config.yaml
train_examples: 26041
win_length: 512
encoder_activation: "mish"
encoder_depths: [1, 1, 1]
encoder_widths: [128, 128, 128]
encoder_bidirectional: false
text_encoder_causal: true
text_encoder_layers: 8
text_encoder_head_dim: 16
text_encoder_inner_norm: false
optimizer: "ademamix"
eps: 1e-08
beta3: 0.9995
max_steps: 2600
Rows from block 4 of the text encoder, named by matrix and row number. Each number is 500 + 50 x the weight over its row's rms, rounded and kept within 0 to 999. All counts start at 0. Numbers have three digits each. After the name is the row's rms in percent of the matrix's.
# fc2: MLP down (text_encoder.blocks.4.mlp.fc2.weight, 128x336), inputs 168-335
fc2.53 108:487437535470517476521511562442414469531476450520494415558546469506517521544515534500494522500446519525442556508578475415498450524439476428493436448556462520406374583429532414507543475484375459433478577464516510445547531488506580514539506471495496497548592429502517469569601464553449510604515457437400470533414489461397475610518465548489527492522501462500479486519549510401479501455484479462549407521513437586446509514488508545346497607538460562507520436420518407543540496493398519583542462438406536452498
fc2.54 107:416493463523512514488481638492423547427493531423494467454487459570443482481449548490485544467520564486520422335460498450487443498575549562441524503458468602448465505583534467527490376408521477541449445476525503528466482492520516521511555491444384491536575505406485423524467541545488440551554512523460454492479543517577478564410603568501531491452421502581493458503501524556483422535570484489565584454482530480534482544442497508577541559484529458493473472444479427494453466515504477519515468581568454502528
fc2.55 094:526539499530485496511529483577475544463546473512502455636533558524489523545514500496476524472434551476488473510512453518426588482473600456565526480478491674513467477599577468540540450436489549526592474445425410498503523464584573597461573601485452562462517476597586509483501471525462576421445547516499552473527485509480525522498555427489542459496451455489514467527546429492495565471472573368496521525464494640503467585513421509462470394496464480484542468470388523475526494441538510560444413485496520456489
fc2.56 097:405448516479445504453469487582592549520513515527402529490452640470557530545494561475432451452492500453556462502460543478481458451554522516499566503465500477560479451538521416490532423509639475490521377489437552539459533491483497532478459452514414500508503487464468513522589573458497460512443475503486474506520514499498537398476532553427479386441461486473507443461586432556479388408540591454556512486479510429455531494491491479541491397469452558446472466466546552544500591607414543518529517551432466465475
fc2.57 098:464474587490508513559481439506593508489404551536493464497464556402538509544482558581480492495509412488474536628556468432541487490427511478541543516395429570545508542528554500457618480516603491452462541481477485582468542482449564528443531485448476512572537464561545420477457445513434505614510488605447520467373496424524447446465548496478498490457518530495502505553443423583515564464422532541476477504465546550463544468593463491463525496432417438458544464541466390543526470460453477534476491525595558533513
fc2.58 104:502478468494381551477516431444527581506527460561567510536424372508456435509609682529492509480506517536450498449465512537537473503521540489512453440573456336538478455461572527502545591524419552603528617520495494543557637591569569472497536489451511518456490537473511448490402507445500464414435565545481504456548487505527476505449546435496492522530516430556546524490404535569518458466485499534535518534456461490436472509467474439587463531472544438486423508542518503532414451553509502506518517422487526527519
fc2.59 088:581448506428481475477457443429408515487452540483504555515489556505471573485564549510448501516616494599529490525441450524455524476537499466415468482618468500496549535485508623560478487556496464399504606489501494576542497534420465568414521443426523505496465436472602570523463495530436494524451439542498478514391441464505516490396546532454464528512495581444611487503386564562507523478488470580563491528464583492547496517457445527459471505473555387520474441506640482465378452421496492463516570437527566541456
fc2.60 095:620506433475503482544491476471542484628467508489451479548466477558526445409495508496557373431480568529456485488422502493513542525468433544506528466475456488576443556472470553475531579457624573440530622507455610479457509526676467524455487504457504483524401511501500492513472556473449503590453502526448486531467465505468542431503539582512554480432542571472479505530435577535507465527464541492480535538507531467504565460522565388566549489532459568533502530531440532491576469512508479513464502516539433546515
fc2.61 098:463534384485532583511494423479464445495540503423500522558509625421510548544528511538504571474525460383441468445450510555437558400547449523482476507523536491537612508505465515523444405562582445534499442510518383474517461552367541445468524427477432485487474587568453500439530486402458447476568470453570539544535502474484453436460520391447523489573519535415572542472472468507544396464394531501419457466424562504442524401574429391514550598487518504489548453521433526450480405466537503500572494463484507551414
fc2.62 095:560566408514451454558565577538548519492558487497492524520408518528465478518490531540452501439468497442483522493528476567482576411390493540455529506619468487521480502544477500501498470617479419558432419452515393536456501518540550541588481551477447596464525495467506471478485461422577509430472478477396446526649536582486546551511545522469420537407509574423534497424519512577508425534541511435477535480502533522502550538517499460499525435592518463445515528498386549460493490470603525438504471553569436414533
fc2.63 105:576544474578498522525527519431545566497481538517531494540520497565485590440526599515515604514507557550544583484548428471529506447493388464478534441456451486469451507417549443529596539472320538499475662603447510533547433495611536550498509479476485441482607474401579486491504568511513508506512539531515487596495500473450445534560509477443532590478527505447550458470392471554500512575567472458520489638493467637451515531476522493495518495472429519482536537528540471485440525572523486459432431515508400474515
fc2.64 088:573535427523521480452470510500557451569562518521440522484448434488545517503518530515521457516591539379502402582555444570527478510523531532572504519599483415505483524638497494543488440426488491612465451487533504463502446460515514507461430482457545513472503508541568425504528482505416491349475533424534487537627497504505513559529511589506453476510552498517495512589442562530462504508457430378460476542427467531546519549548424500552462499470563460457414570442509468443559473505569497445437476498497533433572
fc2.65 089:525453601564524519424495520536409449524465412576518469519428508583509342452528509432528545584465438576533568489527509389514394448431520500460437432322408577409489377494463502583518574514431573444522453507425414506464495507584471549464578564536492483484525449487515533436568480524473570434426516473507536427496516525439414533523525358571506526500470428490504562490471525419477520514508452540494490479590486616498494499481439434438480557460416519503474414522470471509518588503419507502502448424470566581436
fc2.66 092:515518345471556465449500521604460456537610472455503614562466452588543407484404464444468556468517590520458485610506522547499565486462435434533472448499481389434462439451504471497474469542507508519444497418507518422472493423538513498556472502497514479570471463551538534495551463467528532523538534457483492491581419477561548571472447507500529483545486431514488528542529582464553474488498513397492443511510430467560450489408513473507509577499466535588426500465597508493573547475581495467454479407432502555589
fc2.87 096:478488520557441490371491560561482545491510495484514518464525565510483593467518520444393528485476481584518434541450455503449542430492618492477575521321468489527564485523512498474487528490391465526496475558498465461520483528609540473480505460463497520480557449374520461474453479464425482415470583538402507413478472533514478528506431483463541554433540480401502458450490500534545555482421469525498527522423584566482514445482546499516556615499440500498537484391581529447531521636548464442549561492503496448444
fc2.88 094:442561494525482449553530503527539508489462450499506504445479585553455517481558463489519496450482504547446509520478452555526574509513520490378552509502523391476517528501472468436551548513414572494519528567425423533604486497625478481454497525489464439361554560446452524480554518352487457566445508465365555518537592463532581506570516551550472540389559540548525499464488530412490521558448519480477551574515450500590461551448532541479534410498448418546504507606430551437519507538525517463397563479515523499482
fc2.89 117:453447488483501564472513468551562553464549515547546461524436548475511539451540539550464498518452427454617592450495439545443421476512544509513469462357571505445495503447542518440477507415446526458535497617316488372451528532483503523448501541428551532509406480497541533512497444512520507495441500566483457409590540499418523534545581500533473449476456530534492475487466487456422497400607484499479400568469549503434519528504584376519458457537505524467533435461476432543509490513460542423438415528463429500528