From a checkpoint of a small contrastive audio-text model: 2.84M parameters, 26041 training examples.
Rows from block 3 of the text encoder, named by matrix and row number. Each number is 500 + 40 x the weight over its row's rms, rounded and kept within 0 to 999. All counts start at 0. Numbers have three digits each. After the name is the row's rms in percent of the matrix's.
# proj: attention output (text_encoder.blocks.3.attn.proj.weight, 128x128), inputs 0-63
proj.0 092:474511510444426494489492488539538536554504439509523550510494554526478484498464477536500447563406517451560482472507550510527489481461444463475538525559494456535506549489490499461424448518476513
proj.1 094:499512489499474499488484389542553514522448499546549470532520453523489595418485509441574555506494488553543478466483452475472513472519461483517442519468452537404545458495536491553482536566418575
proj.2 093:466470496505535544506472544516553480464527489530427533531553539452476511475500502542552556568433544535519456505547450524501479471454518560537403555539491470520525525560547476442505442509509421
proj.3 104:522480459578521522523506521497529466474453559518412462482514477485480497526515518523524472527524513560451514466511480480474524476536502548558456580497585497471417446545540499529469481453489426
proj.4 088:551443529526561470520526452505509478425510508442499527511486538471569435497509497520490518496391540448554504504469498502424490529462431510498541484508544516575524476453594480443594565536479489
proj.5 090:426594530448459480489458457550546540553493466514566485518496553491466530466487573540492458506488471527569473435494482500526533533468517524470548506535436554473494489378460471501490534500503514
proj.6 086:497483449465453441444467489567535516502478445503436482503470485456476483447495521569430507455426492509504493451507475523528454490538571505523432548515485561467560456480530471515543508589507427
proj.7 095:496450471515458531525557527403454491478488498434503563402516580498432498546545460504458530469404492454499473486493532431453518537495486474496530452601482471509509525487485523504486520464536511
proj.8 094:498476510510537520507498467488517485469484493460537462508475466550553477459531536514492495528543482548567480530581521494551568469472493518540472547485530516500481470426547518454575581495457461
proj.9 091:505487534492480473517482465525535508525510515497516482572550469577519463544528513471528549534522460489470514486500483498522492495521508457446503507455538475457447498593553460521436538496468494
proj.10 086:559458501485520536512462495483493469510479528506509497495478584474491489512444451496520440442524502497499533476497560472462475491484448522478468549432444552544602504476546503481561478490527483
proj.11 083:533488516486520495472452545495520472489508538465465486474545530511512487499521552446475572481532594490452518492547469510464529533489530583485464490499523513464568414475562513458536520511465493
proj.12 096:534489452574492478514537424498475492482450473479578476485489435601578517404506520596490505546490452479517457482491502537500510484475435429470527509508440451473465489496483458524457514498514496
proj.13 100:488526482527490459539511464517602502448572511494490458527539549501502514462491529437461538564486528507437498439549386480484499460517531467517461506430538524488561448557580507467510522485478510
proj.14 106:526488514530521495586492500454509448487489520425475540540497471486465409468493451480468508497517543510502500568501492466478425524530563466529502569526524531538490498497486458447529465495536439
proj.15 104:484488495477475432502443470510451507557499469497592502494504508517499473434467524491491484547504479582501530453533545491511519434473594505505478526473475548516556476410501497474528529479508496
proj.16 105:519464492500513498552470485506489487409522519520516505498504485449461544524499524457573566506514462505509536542465485451512458456503408475449495463569485522590532454554513506480411437546493525
proj.17 104:503496543498506566495507447497455531543482516468527443492556584537482510554500535502480506509506559484515461550527412524545517528473468567495469506534530470390476494534511543462499429487521414
proj.18 110:496532509444476531444562497592491570545488416501532507495468495430431472519482507500483423458539467558445526497486474422532457448554556516502534473464534523444476500513542513512524493494478525
proj.19 107:543483415484472474488501465446480482437498472490457500544539467523578417514504495465536554538546482528501478463421509555490499501496448532477497491543478471485584512567535507517478566551514472
proj.20 128:497564538475451543477448514526465538523487462560441530450433534460451480542535495486492464452462507455552483488429557474457510558423492566472534494506468497452509496484420505556481444455460553
proj.21 084:445529529448501547501483558585523489469527491511509506515534509524566518506475452547510539480525492449526567471512449557554498572516517551503527442518502522502537476494485505479551485472509561
proj.22 101:501546506502499531506544572497524495474518519489531532427554560512512554524491485518489572446444545446483522511581456579519498528506423524534437522532509442523521517471516496472504530429527440
proj.23 108:507570534469464481463475523500489577567515422568446467531492489535522430450430531570500462525512447540574482429535518556480549519523499546514417589473533544484431412527495479515437522492499444
proj.24 102:525503509506519514522508449579498511479450462514486481503478532440532430475485541503502469521504513467520503520477495544555469522468457578448494521514478553543481446467480503479489533524519451
proj.25 099:482508526467521543527511527484506497507539561498421571454519540470439545507509452426518495495408488500507473471472565465477436476535544475518456531583582429508473575463449475539480453517513505
proj.26 097:459463493506526508512524586497476480520470548457501474477458508483460499572504505450500465426514506492487467518488508444455523477487532468536484521426521491392390486532510517485578484431537496
proj.27 117:445517472469492536484510499523504520513480447518449508466422583501459529516465435534486439398481506431498562488488517458471523530497459503437525533537507460495518548430427536534466461438494479
proj.28 093:485534510490498552468466498546488524494520563462498489487441519532481515563527463509453488481475543442548516564432501472519475470482461517398481457445479528482496483493481578435526502465468478
proj.29 088:476470515549501532462540495443509444485521577476485573494411501488543431505483374553468486531465510580495510515541497491525503516505586555584468557456471556556514475446528505425606526507506472
proj.30 093:498534493554542479517463544457523466480464494465471511509491490460565450446460513497513438568446551544499532461555486578510539528455512594545474531473538514452453543449510483541507488444479447
proj.31 089:494562519462470479485431466561474575555563471572442568514485525472557451523416410455456492491457477564438519489459549458489472545485524527508522508485537497501509480513508510542457482513504510
proj.32 086:518514507400458518511487534443411535525495525535475479492481533460490529526451509546499434508484534484467540417503496486489587500493473508444571458464500529552505549512490519548489495518484498
proj.33 105:556507501500463482490476475496454562548527525495531549495487466473446486480499495441619530524451463581441481551586454497500477427496510446575408527526499503481493529527484436492478451508491471
proj.34 112:496536523497482466529476523504480532518541557517487559528532485510487477461430520464485496560518564504478506525567523546464494497544608533530506509488561478483438534548538460514607589522544544
proj.35 097:508494465489448475501440570504466544523533498475537486491481501491446550509535478515443473529500422484427488512437531454498466455504507475458538430526440494471565538540500515529486485550488562
proj.36 104:498514577504505486475471505508479508521538457481459534596502449447533398518512501433502478587474487497500523518513539496478492486497478487456508451482504503515529546543520500512484480503440519
proj.37 114:519473467516531497551543455499555459429495559485539474456471495513493483424513520541486489506508532577547497501540491491524485436489500487608376555511598525488516448460520485401529572483531439
proj.38 096:468495529496538495481503510529520501520537547537506490499470505470458548539494467522478458435471535468571488523431538467481534545423511508497534464516502543517493506499485541505475512558477498
proj.39 093:479537534553487511463477490527532536519495470511564498464590512494472530512510534510513507517522448420509506522432507514504533530564481513520494528513460494495563537476539534521444471483511530
proj.40 093:490444466564569489552500437490558440457541533459477529512517479518472485488521520549440461513483442515494488487454521551485498459508526436429529441566451503576542513491486561464510517564529561
proj.41 102:496496489518432518491510503479518498527460476518478472501544539488390553487494490479483496460552447569564425487484428473546489457473570514554561535475480527457450559444478515548559451444495427
proj.42 105:488469473515516517525533449498546470495499519489536456502550459488468548427561516504506508503563543591548482511514524493515507440469546445556449601498533500487521487489551422454582488508523444
proj.43 098:483492440493494486518467462545457496445430506510468488517484453509502477525454460513510462507558435586487484463501479500524482477595526462435461541479547534502459424525546473515435488506488427
proj.44 089:478506535413489482400486550518475550509520495532504500502464521462469580558485514502499523496440482419496516581456515495594556530470468455428547475482492507451519519446454475527445543555459556
proj.45 091:476512530462477522492507469483508544505513503427502484528495552434509444504563509527495526431513523461616577529499515551589534521439433583468537484539467464543466505481442578495460457530502460
proj.46 108:544528434493513449508445493534490508515557527508523492523525472569487495478511555466524488528493425550475581469500475442483465442538421405464517436496453479488536497498502479486509541564450529
proj.47 104:480574562458474528487511604512471530550531457505512540550453513503557551469509468595502486496428488474519540447497495497448520534494441471469501534555457455470445553488458554483497446423544448
proj.48 091:393550519487461561470542515536515539573515495490516443442509517459461496534492562542461506513547471451462505505512508510591522582530484517516504514524492494478479559507465537563456507426514482
proj.49 086:495483473484564508520545451498484507500411571411507577495456536538468431513446459478499474457479577567488530450557528488474480446521492529503478489479533495531498469500493513474460458455445434
proj.50 095:543464462498574477563529532464545452438485540420445489509461569464494479524533440583465492491507511476481523471494517505399479509538527451474462444513469440541465561538502488544442505429525482
proj.51 111:538526500480508503492490551520462519529479471515504512515482476508470502509458521501477513544456506475481563517440536487440479528452493528405575455505468496495513547449492461505495520526511570
proj.52 102:489525570419425533496487536490505528526535507519486505505483508466565517509511491543478458512480509486500532464554496500492545470478492520515453539501437412484519519483454502553513419440533527
proj.53 092:449484544540583590502525463481562480464424522424473521431483539544472566542505484494479507493492477471469556447488513552508522490540434503442513456501524481524503586428518492551523530482478501
proj.54 105:448596532490505530450467529587472547567503415559503509503493482543479542504551491516512546526497551462559529473461490501494522454460419489450570439531422480523564546409437537501479488494495569
proj.55 084:490459440526510534522549468490523494454458485555437562530527442450548514517557454468529508455441429509492430550464448506488415502522494416485534513490470485503514535562503520448522467517544427
proj.56 096:504537546492492504506492524457558500426561534497467464532564493523508461478494588500446486561583503544518519485499479545484499473516561516570476541526545449470431491583480498519505482489515500
proj.57 092:484490523490444497478488491506518527520543512518543508491522572509538489496461501450467506511454460498442486610478465454559515533461561447568538521450481459471435517529474503578570517483482555
proj.58 106:514472413514518496505500532488459517454429455480522506521557494496469525534530516487535526527516392476489462561508440440595451525516538450527552485488545568558532474478532432492460485547474500
proj.59 104:474510500497433511492474518536507547554548460509545544445492538573459563494534531510480456494470535481530465485474507541578528568447483443496532462492479480458493557487487468502520499465442549
proj.60 099:527524561490506506439486478471439542551449481531520437496512494511475524485526514570464530491492527454502560507461509497514531530535373467404526478522463530581534537466473535553433488485524473
proj.61 098:447577513429517504522489543482444541537525442532469503491487425468481465480507482455510510484521458560530499548473460439565486510523566518537482557418524504473436484494455531526549497403541491
proj.62 103:435542535479481462495451405545497534546492504516526385559509483521517512443518556488492527513509493484521486512541423465504497421548449432541465538494519538485522493467490449477524514541432511
proj.63 119:417466511497533570461518540494505491518469497519504494448470559514402525516533500533490524494573455551575443484458515429465510543473541509503527478533516474527522524513463533538417458481487515
proj.64 121:508466463507490441530502469506547458446509489488554445542477507500563463511495487453497554471502508553517481501565474530524416489514473529538449528472559543518472431563510449479526555551488437
proj.65 081:530594517543482511524530541471484509449546504501524550545516542471461567634462573516507515512506436514460517478458514493425540471583589486442533496537487527533485481478486482514552521543557543
proj.66 093:561417440536554478532498490453531408485499537491480520463495481465610520481503444467494502474488495496481575495483409465444447544573482514522470535463492490421531445526571474514503563563483541
proj.67 100:557438416550532478560526494482522472447518527452505544488471444463510450453513463447534481512442460546420489480503483460428436494469534507545494534480554500451492433610548502494572490522473470
proj.68 097:537456452527518429577457476506560450477592590478497497505534456485583466521464524484447524546496511531498464515556493474535427464529542543555437555428566537488485407498526500452573553486460503
proj.69 095:509485511500514544546437475536568530530486464546566525533520463496495493483544505481520604539434491494511476569480487526571511470424482494575530457514499468489598556498492480472571521505489524
proj.70 090:565525469491451494486434513504434537482530518486512488532506489477555455588408506476447453498430537535501495414522502566469479444501467505530479470491476514492492527530539472482509531471452467
proj.71 094:518458484551523433564512435453509439470499524489504496534509410445462554493516484438520521539504484589487439469513496538535477470510596529507500534524576506508421484568518420468427545502507427
proj.72 110:526486480478503519493485538499400486513504467498474519476460457492500533563472513527467477435513505411494595493440503403468541546535439466430547452535473503520480504425464512548452442437478529
proj.73 104:498541516441481478464460549522469518566501478559588454528549472582548417484462531496509461558489473513517471541559440487578485409460476434513411433463500496506568492512578496463508526553466461
proj.74 101:555453482527522509526513528477546437454443507445516508500521516449451550503539455507537486503477564541521448501549510526435486514522499454568432589513523501474453520516488468489515499473502436
proj.75 118:493441480547554462554532479480536489462458504429595460502588481547527529488492563527482559539574471451539468567473467469537461565518505539536536470492534540482468498531528492454471507582529516
proj.76 108:518510487450503487497530512546496544532579541479495523540530544493496471494423568505474477526510508496562462456433498576511559547490507465509519508478523496490438511508437517567484496536534514
proj.77 114:460530536471469537462529542486466559521489449549518472464466539497502439509487512570451480454529582465580520524479589517518514523447463558465549512504440526546505553372430498480471475497525533
proj.78 092:551513514505507523512494474541459488543451477459439465526485516425536554539507478485503479462491492462437526528460496457543492523456543459476490493431452498462496492399471509430560501492486511
proj.79 093:503509565495521482508522535587564510463531530502519556453491550499551488507524551488482499497431566460488536492515551562528529538489592588534543487475567575462463477504457512569514539475533535
proj.80 090:475447502470525486492550481490533482421478564495488545507460495523573432499529397503477519568452459524513522557464534432523484524451518508497549483487491471473526548485509511490616519526444523
proj.81 086:508515471468514474478484494531501501496508519542504514486474500464419469576506514439492519495504467463437505562507474438514467489473439491526512478512455455421536493626484485527411466485462531
proj.82 130:470551517485476525517472521521497533537473517504482590567485502493493500470469486526467551538386544491543477509446583567503447520444476459441510500555445490558393561530430495533534480481561507
proj.83 099:530447407540512467577536525410520400457568585437462506490455546490505525490465511541515477451426472455486556419496471497465536527564514491493511477514500526566536450499498454519495534577472553
proj.84 096:575518449467439428493485490474514458479503511465480429496519524501498611546497576532502530495509513508492535444499480447476575465515548517510463480461531518531486494442451550517498495507518558
proj.85 114:514534564460472551475536524516473544512520505511464555445475513499441535534524516527450496462483503494487560556501493425570490520447583524529487483545482538443494497449467536515475473452523454
proj.86 102:518520543453470522442484569515423562512548498516470518467480510571511421536440488493487485562480474484477504462483492566480592532536530464482531438518452480487514520416470502548533546497500618
proj.87 097:493506561493505523487429469525508534532560482559481501497504431488435565513493506424553499542474493503463502485500486413471473477487559429523491450511505452440570515498516516528561470537519500
proj.88 101:544515463482514493534467527500490471451584509464513438487454440505554494536503538455433473513544518477531553501556465555492597535562484524440470511446522528548562462536542439470491564549423518
proj.89 098:463454506482489459503451438506481551512507562520506478548537425456441466469528550465461524577506477572516483416531495507456440407446565502529503461486509484455518547466549447474599546552518548
proj.90 101:482504503536480467465455484533447508585514531498413565501507527470503510447466417464489479492461503551552481533542495497432453467485579446550501528484501459490497537462490483602531449551547533
proj.91 110:541508494550522459542488502446503498494532544461518481538509455506573436474488573516455521578557479579548521496549442550563430475523524586562480512453520557511464450471493489475549567534483493
proj.92 131:485477523486507511513539521491516478483529511465487511446439574494457552569566484522453471459577539485570546516461500500527541517512577507462504507552531481475408530538458555537457441449557500
proj.93 096:517451503495457463508475472507468478569473501545520422494464575498424568510452531570474539488454550533548448475549409528484444451481479431508443479567493475536548550550566474497510455603567508
proj.94 100:518582590408503572478443531496443570570493459542496501515477459551512450481498526542508495549533583435531492455510537584488526573466535553457487458467468524454449568496488525556471477422533553
proj.95 099:478497453502529545495541542526546484474554538488513463521532534496560488468503499491514499580489565479540435448445508626537521566532486512486451554472532441476491487544488466527485456476531451
proj.96 097:564495479524530491479467453526469474503495502495528487552569440503496447513489530512514486491547439519498463526454518508466457489548447456520530497522461554543526526489465492492469488558475577
proj.97 104:500467483501473484565498509509545488476529510478460517465505583495467520498572504518479509565505521514567488464521480536552528497516479480574492505496446436552538566434516496493548507530561510
proj.98 092:481536541542505556479440440541498556597460439553585492490527481518439577487480503488497459493540485483546519518474477471585492480439501473509534499487443527507490530505501521472579425449473542
proj.99 098:484442476456458505555501510539495430448562545495458494494514447461498505492543388473544499464525475525464499518542476390472398509548545461469547520494528497525433457491528485516515512458544482
proj.100 102:574453502560511500523502553472514417471485541456490435518569435449453543477536548448476507511538495496474408553528478454508434461539488488505470540483570495483508427568547501522463523490514448
proj.101 100:483472460498533532462491432531560494517485493478455494525516441426462516530477390471556491435533472538474423540531494385531443468548523489545508574575485460386514521521540499531505441472532487
proj.102 084:453476575467498531496516469529510504537499573474514512485500516477453560457542481468480473466529497469472502625544550449446503467496541403483537509478544491469527563472493542517516485528522526
proj.103 098:493501531527502492456504498519492531496521492492488522481438518529555484509435451527485485511466525523527507532566494542509575485489457615540457530451523545467569449540529508488517523517456457
proj.104 106:463526545470471538448503521490473520507482480513520443465497550505442544537456490478466464488519519427476510481487514480459488536547511513506522480534441467506553497557495522570398436489503501
proj.105 086:516415476516513480547574528428526417452493554429526525455480485476526486456494430509506486448502473482433468546488497527468520520487507565514503488462488493504557445518553454469491531578527501
proj.106 114:535484479520534509560560411520533468458506555467490461550545465500559493484536451493559532519494514511497454507484486516534389543483458498496440484563520553528513487591520459474471463546471445
proj.107 093:494500511532550555495506547463505469483496494501554465452498537545524540501517527544532507489533477446558480532397466540544528587501460508474532464518471428496530546383458521476475496539518563
proj.108 120:537474416554584439565498492436499451444489545488492457500556442482523544504522509544553516469553560503481482498569430540481480492503480487544407511469509546494548451542560484512544569542467474
proj.109 099:421549542456419559480458550487453500521488491518479453462461511537543506559479545489436507478468543460548505490521467513548526454495436535484496475501481462507508499553451495534463437501443486
proj.110 083:552428446548557509513503518485545430430498488466495454547560527487489535497540466462497528488513556529451420524516505492489499528491512473522468487516521497508507524571504538509541450568537523
proj.111 098:486494485584472503471486479468446490505460517566498452493503542507443597470492531509541526474548544496540485450523455516484509507541524460514458524457542538551503479432549461437594548474472435
proj.112 092:538424444550517502528495414505503506489523493514481501530552449481516496510481492519470454488489508528442496502495499604451497469477502439523446557508492521523476490505504488499477518514506535
proj.113 105:496525533497506470494557525503533548550455517491521523501473525495527539548504452531557478553480538464543534527429515579479559496465459527431510469539443451555569574524538522538383448473488451
proj.114 107:498535467507524434553477510477461447443534538464490445573533483477536457448501509438511525559512485582545443535513519492531515423517529428528476495466521523484569428511587468433565588528501511
proj.115 094:478470510522527510493509443484563499512450461509556461445482493574540588511480488518488553546538505440558556529482530463510459541428491505460604484550488506543517518451456551515445522521456527
proj.116 111:541482509543536533483542535500477499517435494505514512429511491422413584526550462519524490457509501404455528564436505481549489548516473512447541473524486444490487465529502561547460469404559516
proj.117 121:506507467493448464539439441551457492523532509533520494527508479518528419485458523436489513532481512577519468417510495505480464429500513414533518491471540538512463492501545467464555543508478484
proj.118 094:525476508488538489522523520481507500466494513432455482492433558525466514544521459515474454530500474495525503487488536567496519572525430535527503541567534483533452506492529451545377455500535426
proj.119 117:516437422542550529548618528455569393430480539503513487392508458544508509480532537512545562477497425411456504486496460514527544489527504463518524440535474425477522532500520505506520494495478510
proj.120 092:480524505506568439537453423533448511476476465463455534510476503472487486533526477439493454439481555446474570573449513478529495578471522525498547463447463477493557486528461552519500456617527516
proj.121 083:470467495504484507530487517488585468512521507583452560478434438506514505483464484490472565567470432526461538433456461470543511476473540491457529532461515587461516448474512419536442498449484526
proj.122 088:558457510489574503506486499529472434510495512504503490498469470524552441468450526519450512489481472506486513489443545474514451512463426519411537486534410487541513478502427492484454521482466500
proj.123 103:508524520484532504488469489478522502460504509512479437496537516543484497480514514489497473532527507437507484594449469491503502490465594452525507451479525474483497547463500509493537533542477538
proj.124 087:513476478593513516593527512473502401413509498479514495509483467465535490502519451491464485490508495572470545474428574477454457499478489469452494546464566512507467502537575501477521519481524478
proj.125 104:474491465494475499470535456459460560514468451512468561484433487494474513540461412487537441472447452469438496519430467504393506568499461507425556486474474502468466520442431558530455443466478580
proj.126 096:469445450524492491541508460473517494506572522469475476534487498505560446513504464479470527495482546568575450466530525537501459517446522532517499485474473515523449496556461494525498523485511471
proj.127 099:479527540534441506486429474529503537579492509546569538533504474534519422453448550536532502560503453478463483453539477544559525474483481545501520494549460550560513500492469498422442474548516532